config.yaml
arch: "vit"
bias: "all"
inner_norm: false
moe: "expert_choice"
max_precond_dim: 1024
one_sided: false
epochs: 23.4
Rows from block 3, named by matrix and row number. Rows with one number belong to one attention dimension. Each number is 128 + 24 x the weight over the matrix's rms, rounded and kept within 0 to 255. All counts start at 0. Numbers have three digits each.
# v: attention query, key and value (stacked) (model.blocks.3.attn.qkv.weight, 768x256, the v third), inputs 172-255
# proj: attention output (model.blocks.3.attn.proj.weight, 256x256, transposed), outputs 172-255
v.152:159130121171123137087135137150141102062144171129141129131156167115125132133143132133085129106104159129136122159139163129086142180135168154113102088145115114106107166133096127141082127117183126132119112097129151162110090079110146128088151132137100139133
proj.152:174135104114182110133155117137076117124141128088129144095104145174082107113147125138155125127162144113158162105067115150151121128118151145119137130139111153128114125140142137110125144128102147091123122134171145125102141115161097112094097100159143136087
v.153:107153137145157140164096135129117153139163121120101133160158134134103120141162110157120120118123138131136074077190170105154078153173109119134171157120107129134114109126123166152094124087159142154119098160117165113119176082132122142135137102148128112118
proj.153:157089099118129132129130143128167127135134129152158143165110159135149124137133089123127157150119130119140125105138130166123113114112155126146180146134113148151114152106080160131169118109110117176134120147140066084137100136121132150163147142142141142107
v.154:063138105104115066151129153151172164107109149095152130069098099095100144110144104144139100122114183192159137109120131167147127113108163143124093175099117130123102127088109100124112092152067154097082085106158149140122114085084137111140115171142134101166
proj.154:138126144156145090115178106118079128108132110152147138105131156137130107101088150157124155134102147145134133122091105113127112095118134165153111168125143107116183099168148116121121088155126133130166142139135132135098158142160116130122157143178131139113
v.155:115131143151087127121112111162116148123090097182123145151108109127149119130123133088141117105116134139108114068113139149126135102100114143153141144138163174152096153120101146122136134127136095147125102143155144114095130142123123109151139117157144129115
proj.155:163104156167146115138126111096124099160115079104144097145129118141124147119136147125147107146145123099153118151140159125140139126121129120114082120123143148105115107098151178144129142134143126154126146133133102137114147108114081089114157125154115128115
v.156:167143142151104152119112173119120149151160161166082129128140139175116150135137100135128138126110113107113115100102149114132118107159098096148089151129134156097114109157127108117172108134096144079108113148066169096085123157089136135122122074137124086138
proj.156:132122128145145144166107124151165137150138137123089113164140099157152118171106113096146155101126123159134111136135151096103057145126103145129133094132143149119078148101131120140114134105139118107143133157154108094131142134120177118164131109115092139166
v.157:238118137099144136152093085098108170155121088123154127109095102120132122125126112105121099123151135142124106140178163100118175114092112134161170149110128139162143169119142096102121141143151119115139150077137129143144109090082123135163126149144091112098
proj.157:093126151160086149125117112163138108140121096111129109136127112126111125092081138097125130122120178130184141090138107159096107161103137121134115121139101116150128073149111147099135145126172128126135140128126131152134094112135113178129157153122129099158
v.158:111120104122107132095150160136116145119124084147149093131123137132103132182122119125133105155164093119121110147135124175137103146114163136159149128160141116110192159117152123112127144159155126147102115212113112122135122114133114090147116159118105135141
proj.158:096117120132142128122125114092113122130119139133136174122142100156164105109099127147104139113131137094120151124187106166122119112184103123126130133125151125117130175133199119105121099121090137171136145122144123135165148125124130152073114110113131148128
v.159:126148139126094123113118115082139110126148136131142098145142152072108117132131174129162164151073165097110109129099132146128110093137138131163146148170136096129113147122164120122165139152156110137123152123170118137121119093146101131102113126141160154166
proj.159:086153112126142146168145120148125109144118108106111124117150180106142117129182139135175166126154150128116077135159120126133140141141081136157099134104108132100153097138107152118095130087108140123132153124155113172159132145103126115109162139131120144114
v.160:173097138132114151116162089175120127130154140128114149149105116138103132165141127158126155151128120144162102110157135073133061136154082130104123132117076105150126125138137140107122131120109127137117133114145125143142116145118140145110144101096122115182
proj.160:110093100116111118078132146125106089122143092137139105093124115118100117125124073120102108130139130113164123108101112155126143171112099107148148122128137110109117150108155144102097177125137104152130158146103115159124146136100126123117089092157121121112
v.161:120155117153091133122128110127132134202112140109094136135118171177136122108101110122092109125133105132162147127150125114128151130145141150084115142174131102117086100137148138132128120088097102134134078116152168090161123112154159165126077130125142058127
proj.161:162159117127123106106107117165194114121109095134130107121141117116112100120087152145137132124079118142136122146111114137129155158146138125165137125131168142160122137077109103177112121140142130134159127140123120137116146142118115165107167136148088124121
v.162:127137095101137114124122098115086112130126161132121165125111115132149140162130118115121088125150125161159106100118145122112104127142137068104132118091136130127072132119117158175148124147140173159128109122144196145188148164154156093105130134145180097105
proj.162:117152125141147099182180147126100118133103084145119140109124193121115148166123090140128122126104118115097101136138084059106107110106124120140125114138117155132105145118072120070071121167124109121160094166146130126112095060088142136158161159162136131103
v.163:062138099139133151124121145154122117104092128126115113133102138094157099159152127170113111130163104109132158118130126111116126133103110099138140100147172105113176134166103101107127140126130147138146115131126129139107155122122092135129125115157098122129
proj.163:167149163112132131124119119122112102106131151171155116130156146124123161137153124122104116102130110100113159111127110120117130136121129096116113098106087131108121153142120098153136146147118126128103145149113170131132116141115106128137151150141099120125
v.164:113141116104101071113102122136125158152133113130151106116147083074125157109079109103132148146158119113156163107124152098131137104122113126126112156151095167115180163135120142138147119120128096126094146099098111129122149115132117095115149100183122129107
proj.164:087170110090165120138114138104149127116116159148179139116128116105139137120089158090127121127181105157139104154154110167117115150128107135135097182157086103130144171103110123146105129088135126109140126128110126165148128145152099138131102113117127108145
v.165:126113101151124149167135136149133144100118144132136131156135134151098112110157121098110146130132095153154156079125082123139067159121093145133153104110137160097098113131136091171104167118102108121143132128094116088102137115125152136124083134118114133110
proj.165:143146099126137076143107117146138141146117167126177152157153135143092109154138131097113133144125178103110150119117112116116135139159157173112155113110109161112124136134108114104147109128110099106109170130130086103158121117136147141117144166141085123146
v.166:126110158111127090118104117121157128124106113139145140120151103175182122141119092118104155105164145150116142141094155118143124094139148123115166131131115133142083117135170142157146094101158165114133062130098101125151120162093118146128158144082093138110
proj.166:124135150194166098097119086148151125144144102158092132122143081127115131152164144135138172096087158162107089128137149120113113144126172155137115126147119133134109115137103130108087106074156140138128114146128106149137140127136132162119111103105097116158
v.167:108121103123168127112141195122165133152117117107161119144085111126107127142129168128139162124143124126128140090093126161134141144120113144096128126127110107117044094127204108146139121134107172111133132149122116131143128180135137124137101135069155092118
proj.167:168145134143131120142135119139120117111127091110064145110099095103126118109103103161114127119104150142145141069139108109179179109124142156123161180110138129106133151118117123135080114135124130147129128106104092129119152098084131135149159131130125089119
v.168:123143093129085083081104121103149129111142121140184103117144104140148150070090164139134099139179124150142137151111118097099119132147123158136124172114145135140107119120127130151114145161107156145135138120108090121132137124080146101113125152107092092119
proj.168:123121130106106118155103119136079172139154096129132160138113134120156112132152148138114129126154124111137124074116117166145147115110126153137148120131127150159163150112128131115141124114179115142129116147155110126109133086162108146134134113126133119159
v.169:100121110107116160151139108074109087150135198155140093160117119111096137129132119132175153125102104129123135114162158096117104153122134107115125149173131124151115123122121137140127111144144141110102128143138137155136112101147147123124052172164097098091
proj.169:159142114103149130140119152122093115086097140100120108145129126113123096115074131124129099133157122114123120122128115164134143101161133136107114119066120095114116159126113154148130101109128123133150134152152113124172091122097151141115132099154122118091
v.170:146123115127121130119158162126158129107133164122144126138159113118139094164127183146140169135115167119157104146150129164143097119170117179102116129184121171144168165144108097144143144118149161122131144136137163125136141136177129127120151114146143102154
proj.170:131136110131135162062126167101132123115076130188111130094151129118130136148156111086115143114152148114138147155147144108171135109141132099121123107148153091145131118126134175138134078148150167107121161115124149136159137117185137139093117136120092173103
v.171:129112177126144137078113154115177090142125127122092155121138137151114134139131146149128107134126153148124159089144137160144081128129136106153118131172133155123162154174116122140122147118124112193116175137110172158179116168135127127134134107117135104091
proj.171:106101125111139146114129129103126100128143139105156086146115137163141140124096126169125106149123092101101175159166108119125139141123090120143104081112130122118115118175137125159135096112112139071141155152154098136149134078109117144113122143128106135108
v.172:119139132100129121111117129092129159112161094110088099074119142148130167157053151149115131134112126136082110118107143129106115125132128120109097148113142107147101143137152113123092128125086131146148122151163147142138155129091116132115140118163145159120
proj.172:176106146143146168113178129090124157118129140092103155097100156163164134107144103146086128154140079069184107150163092131155103100097103156099134113085170126127117120097123130111142129181103161139165108122094096107097092116131111134180126172128099114157
v.173:100158113116099142127084107119161127180116130125131145151098108148159168131154156096115118158137111112111097151127130121083127160113121101119100139096106116101120112109109136129080116087124088134148088109141128115126113159076146104122090163109128173113
proj.173:152154150112110108123157093151148148111107109143111127137121148122141118124149147157115129129120124137172115117136127166106126093100172109118161123136101120108083122140123115102134123162149128176125090130140087080139159158119117138093126173163119112123
v.174:146106127114108118154123121146120131124113106141124115124119128188118135133162182147131123108129121119074124075098155148180158140115147121140123184134109142168106136138134147132132155159112132140166160130157126123097122122158124122135124115109110096094
proj.174:134120194146077154105122161147151083122136111129070180127133137140124144128139128132140151144096130138129140073122137111124077124103121127139117111146099146156126127083140112126164131156139131140082171113137089154160111120145130108148122127148097144127
v.175:122123144133169153112144116150180131148129154125163135171147128136125121079129109174133110150125188112133185110140141140136147143120152135088097192124107092173100114166099106111111140080112122155099116133148095142140127107150122105104160091111113134112
proj.175:141119115138135120145115130083117169109161151154146142100153154181117134141104124155111108155129127163097109104120145152085144168099126116153111152133110100160124092135139105150123138115091169096114121061113099110144138118122106156147139084130104116108
v.176:089138166115109144136135143076163101109153120097114155099174148144113147132082138126122126146102171117122086110160111070152108110160135122101095122143074110107141121139126116119166127106117134140156136138120125089116179139106100131167144128135127141149
proj.176:152109100128143154107122144126140143115097140117115128129124171119128132143152168139112146163082116132142131132108111139131102052079128144111097151159157130083143114112134153167139123080113125169156107131132126096106099147172108126118085140114131151126
v.177:126064151142157130127202139141128154132135154112121121144112146135113138121124123143148131179179108139178168144119146120102121142098168138122112137127152137153131115127142088142135152137099112166145154101142098155132082085124118132146121153113104149132
proj.177:085101137117150101179131123160137157151112108149096131105133131149108136121114114124113123155106142079115125118104138105135102152125165099117072157103152104168159156130137151107133145136115159127128139156103148123119113108100166128126091137177135136166
v.178:117070119162120118130141098103116169125145142127094105161125128132156122111110136109107122159166120112146132162127071110155166137108151091172160133127155146128131119124152097132122099097103158095152124104128173106123079141132155115101125109139115116103
proj.178:106132078113094128167161128126153131123100106095107157123143115153121112127151122136145183075128104115117150136113102119153135127113094105113157123130133141136126120124134189084091127136155126110110148105125119108142103096128119152158148102138117128133
v.179:132112134117137147109146090162116114132105117134123127102114139128084166094129105120173123155110087121109116134134137108096157064173117111168099129117131141128122142102177098162122111125155112119114120090162086132123147116153158086126149184090093136123
proj.179:095127173132120094139106140123162124122130152133162161141165108146117118137101131177107102139168105110175120125098123108139123133066103121125114153144139155143098093100141131118132119125127147107147157103118148121153123123094146122127108119111167110141
v.180:143117087139124138168167148168132183088117126137122152151048164124109096149111105129110132106172141138115102128123172177110133107086118101131101130110126144109141108096105139115123109094117123087135124138159103126132125124138066138125100143091125171115
proj.180:118101151152121128160150143121159122157150130151129113127133123150097131178123111127090137082146152177155160149120166114127140104113110102094131137114158116123121171112126156104117109109118099131116180145097157107115162140127114095138113131081098124095
v.181:095151136141161140118160133144156134089115154157161140126126157102139125135112117131101148150080108119106136128151117095150116139165119145129126110139118135142110084137102177126122104113115126132176138161134127165130145112078128149133167141118137123087
proj.181:133128151121134138159110118128135135129146161125112083130138166126141125126159129152102117159106120094154102103085144151136173137140119134121181138161151136146135127146101177140115129151113119108131110145141107111140086163161129107132149111142096094139
v.182:106121127139142093149158160127111070130093100150164098156105150107144148104116149182072157144127129120085118110153142172102112090130114139114103134106122130094114135138135147131114106126148144149129120137136156101108084103194128082140139140127093115160
proj.182:111141145125160110113113118175098156138110108128128160127144175146151152114153134151112137140116100144141141135137091157122175165150154104111113144129120094117143119082141104109124136155114147082108072180144163120182083133113138144091125144108118161147
v.183:130133074140091138096127127091104141142155158139167139152151138148110121143106123100143096152131112112113084140145116162131089107139120126154115118133143100148147170157151141141142168105171093163144135164137133141080126118169156139128120104141116117125
proj.183:161145108118080150117171144136157096164157109140138168109118173128140154090113104127133124070134137142139114122147135110123184107161059129167128136094109129147097128139140147101084107124110142139117116126122141111136124095118121158113138139137136146135
v.184:104149127159068139150150158105133140130119178168111138111109113144119126112130042156122146158148112144137158121113144143125119128117127141148153115107113163093140117089111160135140160145153104114135154131169116163112110098125133127071142062113113149076
proj.184:148166151120122122172129130088174112148179139089107123137131141147078162140111183105116142113079101114112128119124142149114116134147121109138150123094102140102161125131152118176166126148142173120133126106139175130145126096156137145125123066119135139137
v.185:156124108160120127155112138132124153123060156112142111176151063091141135143180173131143135127128112126124157125118104132109123090117107083131140164109106185161105163089100146130132135148112122130093122155126162101172068158100115129135132155081108114077
proj.185:069141160169118206135145112112107120145123078092129110108122124107097128143107131093134127143101168141109164151153109100138136138139130119154121069165083074140127157146097147111115094099145129121140159146133123110119142112137126085112184091120093141158
v.186:144107163109124112126102163130134150142149165161088104111160139139091112087162131120132116135156117125121138125134133125081137109094132148163139084181124129101140133096131138061121141102125136174149121154156118154112113155096135137134085143117149137148
proj.186:115140129175126104108167114058157123130122163067138133125148084131132125160153106148145170108114171115141132102120122133137126150116147152135118142167133101113080104159105096153093098112168133109127150123115159144125126101138150103148124081126149087139
v.187:162133082117131174077138177090125157066177157144185108079123071105165120128134109134180146135115096099098168132125143144093119168150120102103123141089157085148118116130129108093102150109132142121110131114153086191115124145146145134115106140124124162121
proj.187:190152128129079120163095145087106147186180130171131152158129066150144155139129129171131112109149119153126133096112121150107111150154133069179142099116083116138139149130174103105125123093136126144148115127099144148133159073156142113127121157085182100100
v.188:147092138124107122103116156126146130109148120074141140177155117168151105131120117162150181134128192131111152116161121100097160137133109138135104158098091105128169114123167129114141142170129147120130128132143113173133152126137135145109112155118106079128
proj.188:141133121130137127130139106130114143089127092204112150137127128108149079152126104120147138133121132125104154082159169156146112149137193147111147123160180093129092134156142121106180108110137122182116095136149121086141080103133110144107112176145126168121
v.189:090100144127120120150154145162114115121132127126165104136165096123136141145134117140116124117143144162135104131143138145143120121153113137125136136138128095106102149112113120117147158136075107097180094135130122112141190153109144143151154126108120096160
proj.189:152130109158139142156157144178112123113118143122149148150149123091168110138121148155128118164100100127136141139126150134096127148166189134124153128116144164118086091107122151112182166131117131147155091119117118142149134096138129142149116171152102143138
v.190:127073099103123159123091167128147172179141077171149106118078150137156100091111115155109135145130108187137112121118097125160126117137166117129139096134140074091106135144087080201111152084175106126112119124081120136121117146127141147121182143127121073154
proj.190:189121120118160087081146117154089192129061146170180141113119120151162140130123090092094157111138129103121118138150113143147151130113162134124124147148173160144172122151104110171137166126147138157113126114133162151127117149095128155121120088143118163126
v.191:129120116128125191073180115121140117179122131094117105112127142154145130103125132157157136129161111099122152139132110135125105108123137130140154139140134135106143161152115143085129119111193126166192092155147142137116148110100164118146125097127153099118
proj.191:108151151094136118149112083107161112092106134128120144146096132100111104138144116130107076072111131128104135075123117116146159156145130079162118130170123130128177129119141137117132100115082079140116152153150101112157130109106144141089104094166153132099
v.192:138087125120120125150104161137098146115111128143110140124083099138152087140091122126115161118111152140152124128108111103171133105098108120123074124095080124092139128136139142120110117130118157116139139120080093114092127164159129127102143100150158117127
proj.192:115089161115117131178132112109119143121100096151167135134095090139115125101090140161133152121135122133181125098128143122114111134122113144123135141182130159107153163130143098130089132125133107102154109137134162128121141138130125169132108109135108109131
v.193:130158138085131199078122103119084146124153129122128127159072126106163145144143139156101138113097172144110136139141151083131149143134091118165110140114096088154121123137119133153112104155130103127115116135082098111168145116141120118109128106137156102143
proj.193:108171143134152127125159083106108174123102133143125134072141165125146086125129138139151105163120145118142155098152120170089093142115075143080131118126099110118165165116153105098137145087162151092154126165142151136148150100107125135156104140121138137110
v.194:117136101132108145137088135125137124125092106115127063129106164112102098108129142100123109092180129159149150091144158124126097129135159161135111132112147168153120123119152115142122064094165121151150114082086115157156151138173136099122129119175071138153
proj.194:141175101145158161151092130163121106144094113166149103131144098096158138088130107149186113106171118119171108097093108129127148131186108146132115084070137122143130140128119134186123083153137118130133152113138129120135066127135133101121118121104141160126
v.195:146114123160136142086147126092099120093156154161125095142166135098117102146123137118113115150112157127132125072133144134135143094144123110102163155119100092115143128110169164110099177118152122120121106127127111153157132157161129095084094080153133093112
proj.195:097146110119119120122141115120165140131120155097135153099129156137115161141107153130173131149116129131132130106130125146123163111139195088130143134072113126174146148120148110110106158120132129167133141122107185129123119105114155145134163148069122119113
v.196:139116131105175134121129125137137145143115124076110168166167151119113119112144129103113154104105103101134098103117125170126099130118161120133140106109136160123135165137120142107126096136135145122110135124116113164102122096142116127128137150144154130141
proj.196:117148107119102150092104116115122098125127152189113106177157121124087110124098153129125093079123128152171137089171147110082107121106088124166106145116089113124159146120154123122145153107138091076116100124120058116128109139154149093113132099097163136109
v.197:129179136118146124100093125086104093096154159098112134124126086145129125162127147127120129123133147091122133115115159132130138104132121116132142149110118116154147123143128188138134086141103097132105135146104152128153133114127147145147105118151129185115
proj.197:112115142150139122167085138151096172147167127113128139135146153152160127188144126113173189107121133124128111144123141142115135150159130128137140121150138101156107162135149088136133141117133138169139106141130116112098123141173154133134139155127139124126
v.198:149122124124115109145160091162132093162170091114130132136148127131116126099131131109176125126128158110159092125164138146117092113139127072139114140144136131137142161132122136096096102130147091140115149117148127126130141127121111111136149162125114151085
proj.198:140160092159141103115125108138052119102163158132171119143157097171120140121119121124103107112155127114140091115111129148115151077120088121112132116156118108106140091119130145131146084096135113152090150088099094125107107148090115115095103132133087109140
v.199:150153121088099105150134106161118134151133138093100121105156140145173084154164139138133150075149143147128177183131122133118152105150128126117088098126111123094109124097167116130085115173140073149145140116109125110093119150095129142126084127089099136120
proj.199:119093140169112134146169111120129096097142102136178142131119175141123112135141125105105118172168128148100134092126163080108137103171154219123145167137095153124096097162107122088150128116131156115181136118125120132134138128110152146099138172095135112135
v.200:111137124133140061116121098128118131077122129159157118117181091144096171102121112117153132127159104144109116132111138152116137114113138107155085149118131129107132106111129116165178153127118127157109148111151119113135119108119149144091104082089134155134
proj.200:157152108161149135077133098104093112145116134124132136089155127121168127146161092130124127145125134144158101107123136134147110141118087132168168087111174105154118098148139184133085132150123148148117163172154170146139119191140126116117129093143137112113
v.201:109106108113146089099112121107116133159114163159112112072113148103168147130107152115148146118131174115145144081175105128097141155101146121134142078127121088141111115099137097165137149119127173138166113107161155124139152159124180126145114126141120142126
proj.201:120126148130110133116115083145116140121164132154101111088109132127129079115133119104077140152133099097125118115127128172121126131121166118132130093104081154109151109145107127157131133138094127182152116131123120147115086117130159136109110126177132115184
v.202:085139136064114131123140146092115104120129087152132172111121137132125134112120142139144154152145117104110134124129113136154119135118139124167147149136116134101145108145117160117178166167115132135091158137145142099132135156184099140093159107102106112128
proj.202:170164105109123099094109174102129128111100137148129137142152129116109106122150132138200129125106137150124159115143105134096108125124118099124141121131095127139176114112079117115109143088128106111119135155146172103135093143120134095167118121147120184105
v.203:110110137142139134139170063108131135115146130118124099109122130113121097108152159123116144141102105129138121092101151117084148098111066143145186090136117116142107150058151160125153173125114143150118147126127158128138107145096181113177157144138088132093
proj.203:120136114127126095117133117135144147110108112107132148038137143169157115181120154166142192144121149161161130153158154114126137089123155099088132128090107114154140140114119101130115116140138128121162140140134144159076087166136110094129108090150169126112
v.204:097162065113157110113141133119182179115115084110119124180115129089098142136122125117092142153109135109127143120154116109111185087129120136146093073119140103133094150155137111127104146175113159138116131122130136144136131144091160159096107128112146113140
proj.204:099161114134077227089123147107121134135105127138154122123131099169175132136084157086125060091133101140095093154120104146120089135165156128092174149097077167148157103142126094140146134121140145145168142115122126140143119096166135155111132126169126136151
v.205:100149118143139210110111158138088074124139107138126131097089141127151132124127174140143089140095096110135121134148108161097154167120159141120160157110138143189148091097151165106092157111155146144125121153111121101115169135131133137125137132147150120062
proj.205:158181133083121138114102144164149106110169144114150152142161122108132125147160137149143122156150098150129184110153120126127110135130099091122096137146112147095117129102150116146141125126124121109117120170096147115131117109145125127141102130117075126141
v.206:130113144151117110136111129123152123114140170121083128134097133121117122115131122128200109138191130110092146121071149155183115181145097103134126167149071114075110140206135162140132106138134125151127135121133141113132145177147147138085094133105107148199
proj.206:129063133105120118154153127160103132129140146136148155149160151118098150117145099120156096123142129120131112123093138132168164107163133109106109142192154161210165145109131202141195183165096117107109111138088113151116113152112117162183126153134191141111
v.207:128143155127126131154158118151144107129112153140122132128109105147125095152076125113147118148146124128109139137121178112131119137121124110117087140165103164133118119138142135178129168121137096110105170134195113128149115114159148145114146104101095121171
proj.207:117130143105089133132118079099131169132133136132123125154139135148175149104122130120169145138108124128120166123124118119107134124097084115118141147129170128159101141104100126138148135135111140145159101100138129105124137131137128097128124134102154145132
v.208:137130088102176120077140156153142143108141133134128143109113079154151152112156142141120107174129156131093116161151123112154153121126143133126118148124103169128105132133128095150103111130106139123127136148132104166105144193147123122110126150135108123104
proj.208:117181165105137158131123150096135120089133115127137152125121138118123172168127143138147169108125111108113139089080126106114127104133112093119132119167164115119124112092116123139100126117117140134101138141148122072135136109134091159144109132124138106130
v.209:154149166106150113157096114122159092141166135139112110146099143146105150069108080156107141137140130109118096128112164152128129105118096135089142108199175143081138136151112107130088131114089094126135167118133146104118137126093118121103126114111149148109
proj.209:157155154151128119102106111119133122120115151109125120152152179137156139137135125097124121111157105087116124165137096093134161116123114180115142077142164153139142148169152133147167157129125134131112135147129103158084133073134126138095147095106098078149
v.210:116071107112120100091138111105131129114115159152117102139130136053147195116088159109148114092124134159157127142138110139132147113140126134104099077085127163157144113139155124139157129114120111078136097167112131112114133113123117117155143155150129157103
proj.210:112111155095125139109163116106132109124136093092083108102123118137142147114051051131103110092110160120149097135103149149137100159114137126145121133124134142123143168112136132112143107104123169167072146125142090123152168149102131111100130108107144113139
v.211:071101095099123103124099095113150123110140164147143127162150144114178136143158171117136163154132106140090150144128163110101077104140124089116160094076132111125096159140113145139112138137084126123120108162111117110161129129139147116119131109107140091122
proj.211:151137081141128098145098120136109144198099171102076139094153138174137128141110120135107100142150125148165129136170128136101083133107157196131111194161109116102140165139137159126124182091126112142095121176067174110094154118092175151177119173102164125116
v.212:104100111117093082156118128115106160112143121120098095131098107110114167106089148093137119175151140103136110115134120159116144157123103127148151150115132111162174151150130142127157109103183134133113132127097113106163152125145173125119168141148162098116
proj.212:099069096127104118144132194170083154125137134157094182103131113133151120160127113143155142129140105154143130114129104132110123118158124066121084087117112131141152118116143095143126134138135131124120146136121112151104138094144141167136088106119139140152
v.213:143144095151161081137076119121148154131157119155124141143127115134187142117130146132108124104133097112142093107105189135136127147100110138122123116105088102132092132109108148157173153094133116111134143159156108145172178084151131130167085153129158107148
proj.213:150118151158148147151123130112178159130134134120115155117147130136115185125180137139102122143126112154127123138160109151129159131079139130109129135124123128149137129113129121097135084100120109076134131148120104131139105108147122130158138158146166100150
v.214:131138133117136147091126137121135133084121129115062114117132136150103121137097176142118120191121121119165116119153125086094076092095145131077121124122140087076136115133170107097120150126117111117174133158076134154160108140113124157138156128150125101116
proj.214:140163129131118109126108108121107114123117142122091109137155124117076113114136141134135144112122169108127095101154168142171127109123158110092116136128107128156163163121111134131130099081150137133165107133170092096104168139075124140105117153120079122097
v.215:125150123087085137106142124078164139109186147122122173138127155095136113176123150132140161093122160130112132158102115117157158109108142121126114146194142166117093131113152076080130137076148108137151138120134105151116111152151114117134094100187099129123
proj.215:175185119113081150153163099124113100131112074127156128143151126147139150110127114112110149147138126114163206138147127132155143139123172161126072156128132157137113117110144104102195116139110091151147166150157143153165150125123178149126069083165146109150
v.216:150128131086136101110131108145140139141127180089080150128148128151081118135142134166144121104173146122141151111140098137149120131121118085176147102120127134150153102148104132137158131102174117173152136126155140121128112136104135102112152114119058078094
proj.216:169135097133075107135106160113117095103113126113095103115106142119138131114128156137125147151137130151112148093157129113124123081166118093132143103172120114140135148132089145135114111130127103118130119147098122138075150134110154155161088095160145151133
v.217:146087110072130126123133136111124119086094096134106138164132132140126142159161137110146111148127099107151128094083132129118167143143134113136141147132092147136122142167112133104171152166116146110114156167127143171095132087099105161120074135138099166128
proj.217:107106162102130137130142105113115161101138150137142137145102141119070169100149141151133125138107160137119130098174156129124145107121163103082116184159091141156085083122162130117119155100140133125128102118099114167098108148151118114115165099130175119127
v.218:084170104143087164117156156140113136155155152075130154122108119085122159146138067152130114135163130124171133160151143110141129109123139174148157110135093146113118147149183164090152100102126114122072108119143162130093144150146126116141121133113092145104
proj.218:057144117094153160148114123092136074128083125122123157176112146076118114092124125104155091199107144122084151146128093168160110098102114119160157167183145132200151143088141125163179134110142064127112157150109134074131146118077136144149164176185093099161
v.219:109127129099164150136121150106133117115123129109143130114115144141119116104108131168152146112130159106100127111112113069142103113125128110130100127123103147100140121132168145136144134085102081138154118105113142168146107130103101178128173147133164120111
proj.219:109137127124112121120139149093168128127143108154122144152126126143107107125102097125129132117127103148120165145111139158141100123150107143068110123118132161125099134144161129159123140170151116115164133153122117106100136136130135112110135159109087108119
v.220:157115109124171141115104096140146152116096100114137139080131127137138153139142147149126130112083140118103114129139127172112130148111094110138129117094120123121170129146118124146115112152085160100115108124120154129132132152090087109094137101126164165164
proj.220:133122096095115098125122143145134105119103118155126100140151093127139088156100136108144122131095129137084097122113136133127128138082141144154119150131107109133109122141163145091112142157126111145089123091095119143145120117127162124091123148109134100122
v.221:109079121136125139142125137169115144141113129130149130179146113109146085159108127160111098133138098142148133112157128135138114111175084124146099111115165130134150149129143155138110144130171167090103131136148110130114116132149137118145086131120108121107
proj.221:110130069083146149139104165123126133118136107095113133137095130152163130090111145150109183142112164109105124097129129114135105151101120128133163149139116114140130100120128092110138112119111149133105126141091182139179136091145131103120120097115099128133
v.222:119129135193101167100122150121152136131160119148138112104132113094148166121126134111151127142103130141092131080141123111161132108142151115162120134119143119149112081149101130139120141145125120148090163115121179130138142157142102062094117136121092131122
proj.222:148134088147138162140145136121128094114103112132142124139124165131142133151155117072195093111114138105156109113101128146151144126132100099160141150135141103118157132132143170070107149111148101142141132106130127138073156119124115109172105145138151126158
v.223:107151144123086111179117128120140144150123095137128157137147139106147110142133151122142156103130115067112120143126098142139131114141160181157130149126112165141142102125128142142102080106145143151124097137137128136127142154135114141161110114149151162143
proj.223:111110126078136106103120119138122148134157162148148143141169130154185120142178167110081095086112168128120138135094128121123151159143120127108103132151133127138121127160108170130092098138169136127063113135106075166101108104168152155088143140150109160122
v.224:101150082131116086141105159158126133144125135106127136128121084122094135130149134141142128076141129170103093130120138106087122135090093097128165191138137141135070130142110117150131116156124140128110123146112118146148081115158110130134138098127126129143
proj.224:129091096121151129174158096147122146065131140094153142124150149134182113147120135137140089130116133135125090106133104138123117119077121168102149094126109144094107074144108140165101128098148130144121127166104153126113101131171170133115124163133159144064
v.225:104156145063116135080076108092105112170152124166132118165114125161148119119170136088131116150096135131126149095119119150126129162144110112122102147148134135115105182090134125127121086146112122114106139127153132125153158108127157132145093151136114164086
proj.225:159139151135188111149158084127108140096128090124111160141125151144140159158136178126123147180141121116122152125123117114077143148135142099127177132075113149099143146098110160114087137124121129148136122116107140103122171136136090125145138164107140101107
v.226:141126136139152141104136141137159125074113133122120124108102135173072115126099124132128126135112074145141141153138104121108127083091151115121090140109137143155151117125151121145150141112110130161104171102071142118137107173098101133124142135084122119130
proj.226:160116142167078093090102149058083075149130146145124127148113085139115117075128144115174115142150118133168136097105111119153141135143155149138123152128172137103123109127123105126143135106145167111146115122101148144095108150158138147130120100117147118109
v.227:065100115137169121128104090148140159133101100163145114098150120116124094104143179100135111141122152106112110123161120161108135099134133117150104139120185122153131161117123143141085123142077095147108134132134130062085148116139120135146142151110115128150
proj.227:115147135163124157134135143134134105123161127116138115118101161140131128184072129139102116140110136117142111136114142127129122101099137155123166097139125079099117133135123148136165165089162141138113111116112164148118099118125169131099147137174122131107
v.228:133095132138127096153081127137133135094133134123165149120115113151123094133151126157144147082110136088133089107102091147131121118145133180144136138110109143115116121131140134087161090095131159114141154153158121143166150160146104119176090132122137144099
proj.228:133155162144168108111158128138116151100136132145133092140140087123139184090139131140105123144099138113146109126110099103176103151153102108128111094163105150158109136091071111163125133131127157119100142113138106075092157104126121144097127124175111111131